A small image classifier, trained from scratch: arch inception.
Rows from block 12 of a small image classifier, named by matrix and row number. Rows with one number belong to one channel. Each number is 500 + 25 x the weight over its row's rms, rounded and kept within 0 to 999. All counts start at 0. Numbers have three digits each.
Before each channel's rows are labels from the 100 images, of 14976, where the channel reaches its highest value: "responds to" is what is common among them. Only what is clearly more common there than usual is listed. The data: photos of arthropod specimens (BIOSCAN-5M).
# r30: branch 2 reduce pointwise conv (model.blocks.12.r3.0.weight, 88x352x1x1), inputs 0-70
# b30: branch 2 3x3 conv (model.blocks.12.b3.0.weight, 132x88x3x3, transposed, each kernel summed), outputs 0-65

responds to: order Diptera
r30.62:500500434500500496500500470452500500501522494541559516493527500500481500454500571500500500546500500500500500520500525471423500500500500500500479471500504500531500508500497500500461500500485500500459500500483500500
b30.62:452416489507500491489500464500500489509478464500460500500504497500521485561467476496500502475500530500496482480470505482500500480507471503495454511500494491507480500498524500483493513453502493513501

responds to: order Hymenoptera
r30.47:570471526439522500500551500437500500500500500476449552464500555500519500575509500500500500500535500500500500500500500518500500468500531500514500500500500500500483500500564500500512517468550474500455500500500500500
b30.47:480494492500467501487478507492508500449501513507508500499510493502370497493499466494493500500499514485492500486500476480498510468500480500500574500500482388500504500500496500512488500511431500500500

responds to: order Diptera
r30.79:500500500500500500500500618522500500500500500500515500541500500500500500500500500500535500500500500499493500500500500500500500500500500547500500512500532500500500500470516504500500500500500500500510500500500500500
b30.79:496500485500482500496499481463468487546487506419500508500482521498461453473500500500500519494386500457500546439494449478504508598505505500516500501468476470516486515522499501514524500483501500502497

responds to: order Hymenoptera
r30.61:437500500595500500500500438442500543500500500500500500483500500500500500505500500500534444417500591617500560452556418500500590496500495500519500556500509462500521495500449500500486500500500565523500500545500521500
b30.61:504500496416477482504500514485500512472500500500513498475497500516548474502500500500491544495569498477472549553523496508478522483498476488508502457489477575395495500500491508533500500500498499485500

responds to: order Hymenoptera
r30.14:447540500609500500500583428500500500500455500500500500500500500500500500496500500542555555500500547478583500500500500500500500500500500500526534577500461500500500500500458451468500500500500500500500567475500500446
b30.14:500500506488500503497509495491502500498464500465433486488504491485500508491493500501488507488554500477500493528515484465499513500483479494464430493493504532486427551439507480493534499500481502516434

responds to: order Lepidoptera; order Hemiptera
r30.58:500513557500488546500547500491500500500500475560500500568500538543500500451568500500500500500500500500453473500430496500500480500555500534440500500500543500500500500500500500483450553500500500500500537500539500563
b30.58:489469510565506500501494513500504500488473514500492413502527500503515511489496501439500504487495478500509496489485500500477516496500515505500507482494472507523501500523486500501486511500500590488500

responds to: order Hymenoptera; family Diapriidae
r30.9:566411500500536540500500500500500500511496500483458539440445500545500500500500500500500500454500544500500557500512500528518500388500501500500511522500500500432500559498500500500433500500500419500416500500489500505
b30.9:497492460477511512472488482480472505484439500482500510489510492526461500478506478504480505486557500466495483509487478505500492500468479500511593514494472478508474496528494440519487500499442497500566

responds to: order Diptera
r30.16:500561604500500500500465500500500481470500500500500551500500510500516500500500500500500458530436500447500433500500457500500553515500459500500500500500536503475540462556458482500500563500500500500500500500500509442
b30.16:492515510500496481498500509511497500469500500500470500495508478500498500482441500480496504505500465513486496511511456467500492541508500500500561568508500498541499500501488494488495489511492466424500

responds to: order Hymenoptera; family Figitidae
r30.17:500500547500527500500500525505540484460500500500449492497544500500500500537500538481500500447505500476500526500500503500500500432500510500544500510500500452509500500437502485500555519500500500500493500511503513500
b30.17:493503511490500506484481500493500500495497497473500500470498507500463488500494500530491575500487500438461500491498473488461526495511490479490526483494487487495475499476459500478484510500496474452502

responds to: order Hymenoptera
r30.70:500500552530500559500500500426500500584500500500401500427519500500500500500500500500500436500500553534500545500500483500500500500500500500500500513500500500500500513500466612500500500500500500500500500500450541500
b30.70:500500492501467485495500485482500508522493500500509500490499500534526470501499500529495505490576490488498474500500489488490452490487460435515500459500476516489463497520505500503502500454493501522497

responds to: order Diptera
r30.38:500500500500479448500500500500500513500535551425500566500500511500531562500500529549500462500500542500500530500500500500500500500456562500500525539500500500452500500500500500500500500500500500500500509500500500438
b30.38:511500509493513476481490492499489500526487500495507515513494492508468472500486469534489508438500504429474499504534469504502499507507500383486508500469490497492496470500463500488474472500500493486490

responds to: order Hymenoptera
r30.74:500500435545500514534500424500498500496500500446500420500500500458500500500500500500458500477461577539500520500500500500500500500500500500500500547500500417500500460500446500460500500436500500516472473500500500500
b30.74:495500486520496489478518538503518534511505501510453489479500502505521488491499496482511497454573495561484472494475500508504441500500517544511505513522498500500475496496500505500507498482483530503506

responds to: order Diptera
r30.78:469500500500500500500500500500528544500515500500502500500500500500500500495500500500500500500500553500500500500542500500500500500547500500551500554500505469500500519501500500500541500532524500500500511504500548500
b30.78:531531530403491463491514477474498485451520469505546496500500507486504523510454505427466500488500501494482498521495500488500616501518505507472507467496552508456500554470522516472465500497500506464474

responds to: order Lepidoptera
r30.76:500500500500459534473500500473500500515500500584500565518500500546500498500500535409500541500500500586499500518511500500500493476526575519500500500500579500500500614500452500500500487500500527500500594481500500569
b30.76:508487500500524510525532499568512496500420500498500492484510484513500503503500505444480510500510519496509509463506507532554508475480482489492528489501504500500513553496505499515514489497514546503502

responds to: order Lepidoptera
r30.29:500500500453500500500500500500500482459500450446500511500467500527500500578500500500500452500500500391500513500500500500500503483500500517533500500532538500500500500410500454500561500500500500500500570500506500500
b30.29:496491521484527500489502500505500507431503558517455499483504519422500492474500491475502538506500500500491512488493495581518512483500507476489589450499499512533537594524527515505514511508507500487500

responds to: order Diptera
r30.22:547484500500496500500500573500518500500497506500500552605546500500588500502500495500500500500500500500500500461500500560500500500436454500502500500541499500500500471500526500542463527529559500500500500500500415503
b30.22:500499493504467500470476500483503500548508490491503500514459500440429500491500500503491500474399444501500515454481499505500502577467497500524500550516474440538498500494546492476493474500477500486417