Weights of a small image classifier.
Data: trained on photos of arthropod specimens (BIOSCAN-5M), 195000 training examples, 6.6 epochs.
Rows from block 7 of a small image classifier, named by matrix and row number. Rows with one number belong to one channel. Each number is 128 + 32 x the weight over its row's rms, rounded and kept within 0 to 255. All counts start at 0. Numbers have three digits each.
Before each channel's rows are labels from the 100 images, of 14976, where the channel reaches its highest value: "responds to" is what is common among them. Only what is clearly more common there than usual is listed. The data: photos of arthropod specimens (BIOSCAN-5M). In brackets: how many of the 100, against the usual share in percent.
# r30: branch 2 reduce pointwise conv (model.blocks.7.r3.0.weight, 60x240x1x1), inputs 48-95
# b30: branch 2 3x3 conv (model.blocks.7.b3.0.weight, 90x60x3x3, transposed, each kernel summed), outputs 45-89

responds to: order Coleoptera (53 vs 16.8); family Coccinellidae (30 vs 1.2)
r30.43:128128128128128128053174128128128148128049012055128128128128128128125173132179128128128128128128063128128128128128074162087075042128081128128128
b30.43:143066157097095102116123126140133102101119132118152128151137123128124144128128128145119128137128098108126103097128089118163128139244126

responds to: order Diptera (84 vs 30.6); family Muscidae (29 vs 1.2)
r30.10:128130128024159128128128128128068157128128085128128111128128128128114128128083128038128128128128128128128077091128128128128104091094128182128128
b30.10:125100158124096102151103157095177130140128143114093123151096114132156127080128142124125118114191145107117138157128091126118122119113128

responds to: family Drosophilidae (28 vs 1.3)
r30.24:128128128149128213189128128066128128128050128078128128126128128128128128128128128128128128128128128128128128128128128128128128051128056144128128
b30.24:121142128128115123118104083100146147135168067128128103078128097123140132130085128128131118010128128127049128071107097162094099108156128

responds to: order Coleoptera (78 vs 16.8)
r30.9:128179128128094128128128128091169128128128128128128128128128079128128087128128091128128102128128128128240245128128128128124128255050128128128058
b30.9:111099201097108096132129138165133132114128131129097119101146128128166118123128128090050132126112109128105116109134104116117052126145132

responds to: order Diptera (71 vs 30.6)
r30.44:128128128169128128128128159000181196128152128055128128148128128128128090128090128128224128128128128128128128128080128128128128128128128158103128
b30.44:178109133093076129100101119088094115100097107117111133121128128123147118118079113171121128134157134149130078132120081179134126127255160

responds to: order Hemiptera (32 vs 11.3)
r30.41:128128128128128128128184128063198128128128128233128128128128128128128128036128199128128128128128128128128128128128138128128137147128128128128128
b30.41:113090154114141071092142159150128130128128117112117129121145089125183121128074120143103110106099132106157092128113091152125107115133150

responds to: order Coleoptera (58 vs 16.8); family Coccinellidae (29 vs 1.2)
r30.20:137128128128128091128137122128031128128128128128213128128128128128132120171212128128128128128128128128165128128128060152128128128128128128043128
b30.20:113067126123124095098132128126128116129117113128091128134112121105255100097119128099113118125047103097111125118095145128136128086128195

responds to: order Diptera (61 vs 30.6)
r30.25:128185128128128128128128128173128128128128128228119128128121166128128128128137128128128128128128128255128128135128128128126128121096128128128029
b30.25:073182237079112129133070205153151138132128166126159161136113128135135085083128122104121133128128082137143116129120072144137129106182111

responds to: order Coleoptera (52 vs 16.8)
r30.42:128128128128128128128128132128143078128128169128128205065128128128128165128128128128128128128128128128128128128128128128128128128128074128182128
b30.42:119058145089180112128085154160128192151153026103128090110114089117108048132122120161111074108115128091105130159103120122123085128153128

responds to: order Coleoptera (44 vs 16.8)
r30.50:128112128128128128128154128075054128128128128021128155128037128128128128128128075063128128128128065128128128077128128172128146128187092128187128
b30.50:128114085107110111119110119147140128127128119168116092096098080118126145159040090140099035094128133118114109126067109117136132134134132

responds to: order Coleoptera (46 vs 16.8); order Hemiptera (39 vs 11.3)
r30.32:088128108156083045128128162128128128128128128182205128105128237128128097128128198128128128128130106169128056128128128082128124128128107128047128
b30.32:093128140123108086118013151119133132115146089116160127100109110100126054128129128125102110180118135128124068136054101163139129107139128

responds to: order Hymenoptera (46 vs 20.5)
r30.21:178128128128128128128128128128128128128128115128128128128128069128128128128128128143128144128177128128128143128128128128128128128191128180122128
b30.21:141129151128094140079113128053095101133087077137095133084193110101184089109078036154087080128122119128128073105073131173112146163228150

responds to: order Coleoptera (72 vs 16.8); family Coccinellidae (53 vs 1.2)
r30.3:128064043128128128128128128128128128128128006128075128128056143070128201186128128104055128087054128128128104128128128205128128128128128128128128
b30.3:123082151076114083103127085133093128115127130176090126112176119128180136112121108133099128126095128128128116077103129122152124128202125

responds to: family Drosophilidae (34 vs 1.3)
r30.58:128170128128128128171164128087128150128128128128128192128128128128128128128128115128128128128128128128128128179128128128128128128128128128128128
b30.58:118160175135141091041106139126155114110124115116102144122177099119185118103114083076128128079083127120092115108146103172127119102122128

responds to: order Diptera (73 vs 30.6)
r30.40:215170128128228128152128128128090152143153128128217128128128128128128128064128128128128128128128128128085128095128128128095128128128069128128128
b30.40:106128138106097123120000074128102123105134158128143139145163128139153112028127117109085089127128099151133074128092083134120155149187141

responds to: order Coleoptera (73 vs 16.8); family Coccinellidae (30 vs 1.2)
r30.28:128128128066128128128070034195128128128141176157128128147107128128128128128128128128128128087128128128128128136201128128128128226128145144128128
b30.28:099088186137085125129130108167064128102137102144139107179143173140117129128133108171110128127128097128097101124103097130149106147209085

responds to: order Coleoptera (65 vs 16.8)
r30.52:126128128128128119128069128128118108066128128089128114128128128214128128066128115128128128128128128128082128128128128072128128128128128128128128
b30.52:116128116115152145115123128096074155111149059117085023144132190172097065109152127129129105128114142134094128169120128054124138083065115

responds to: order Coleoptera (62 vs 16.8)
r30.19:128128128128128128174128128128128128128128128130128128128128054128128078128128128128221086128128128128195255128128128128128104128087128128128051
b30.19:127106143133116116114130122153108123103112170140095128080158123137208119112109086128103114121077111128130091108101079134110093128160142

responds to: order Hymenoptera (67 vs 20.5)
r30.14:128128128174128128128184128151128128128128044176128128128073198128128128128128128128128128128128128128127128128128128128128135128128128128128128
b30.14:078150162114158127104119176087189149107132101115141114123134052102128112115109128113130128105080123085125113174135109145130128098120115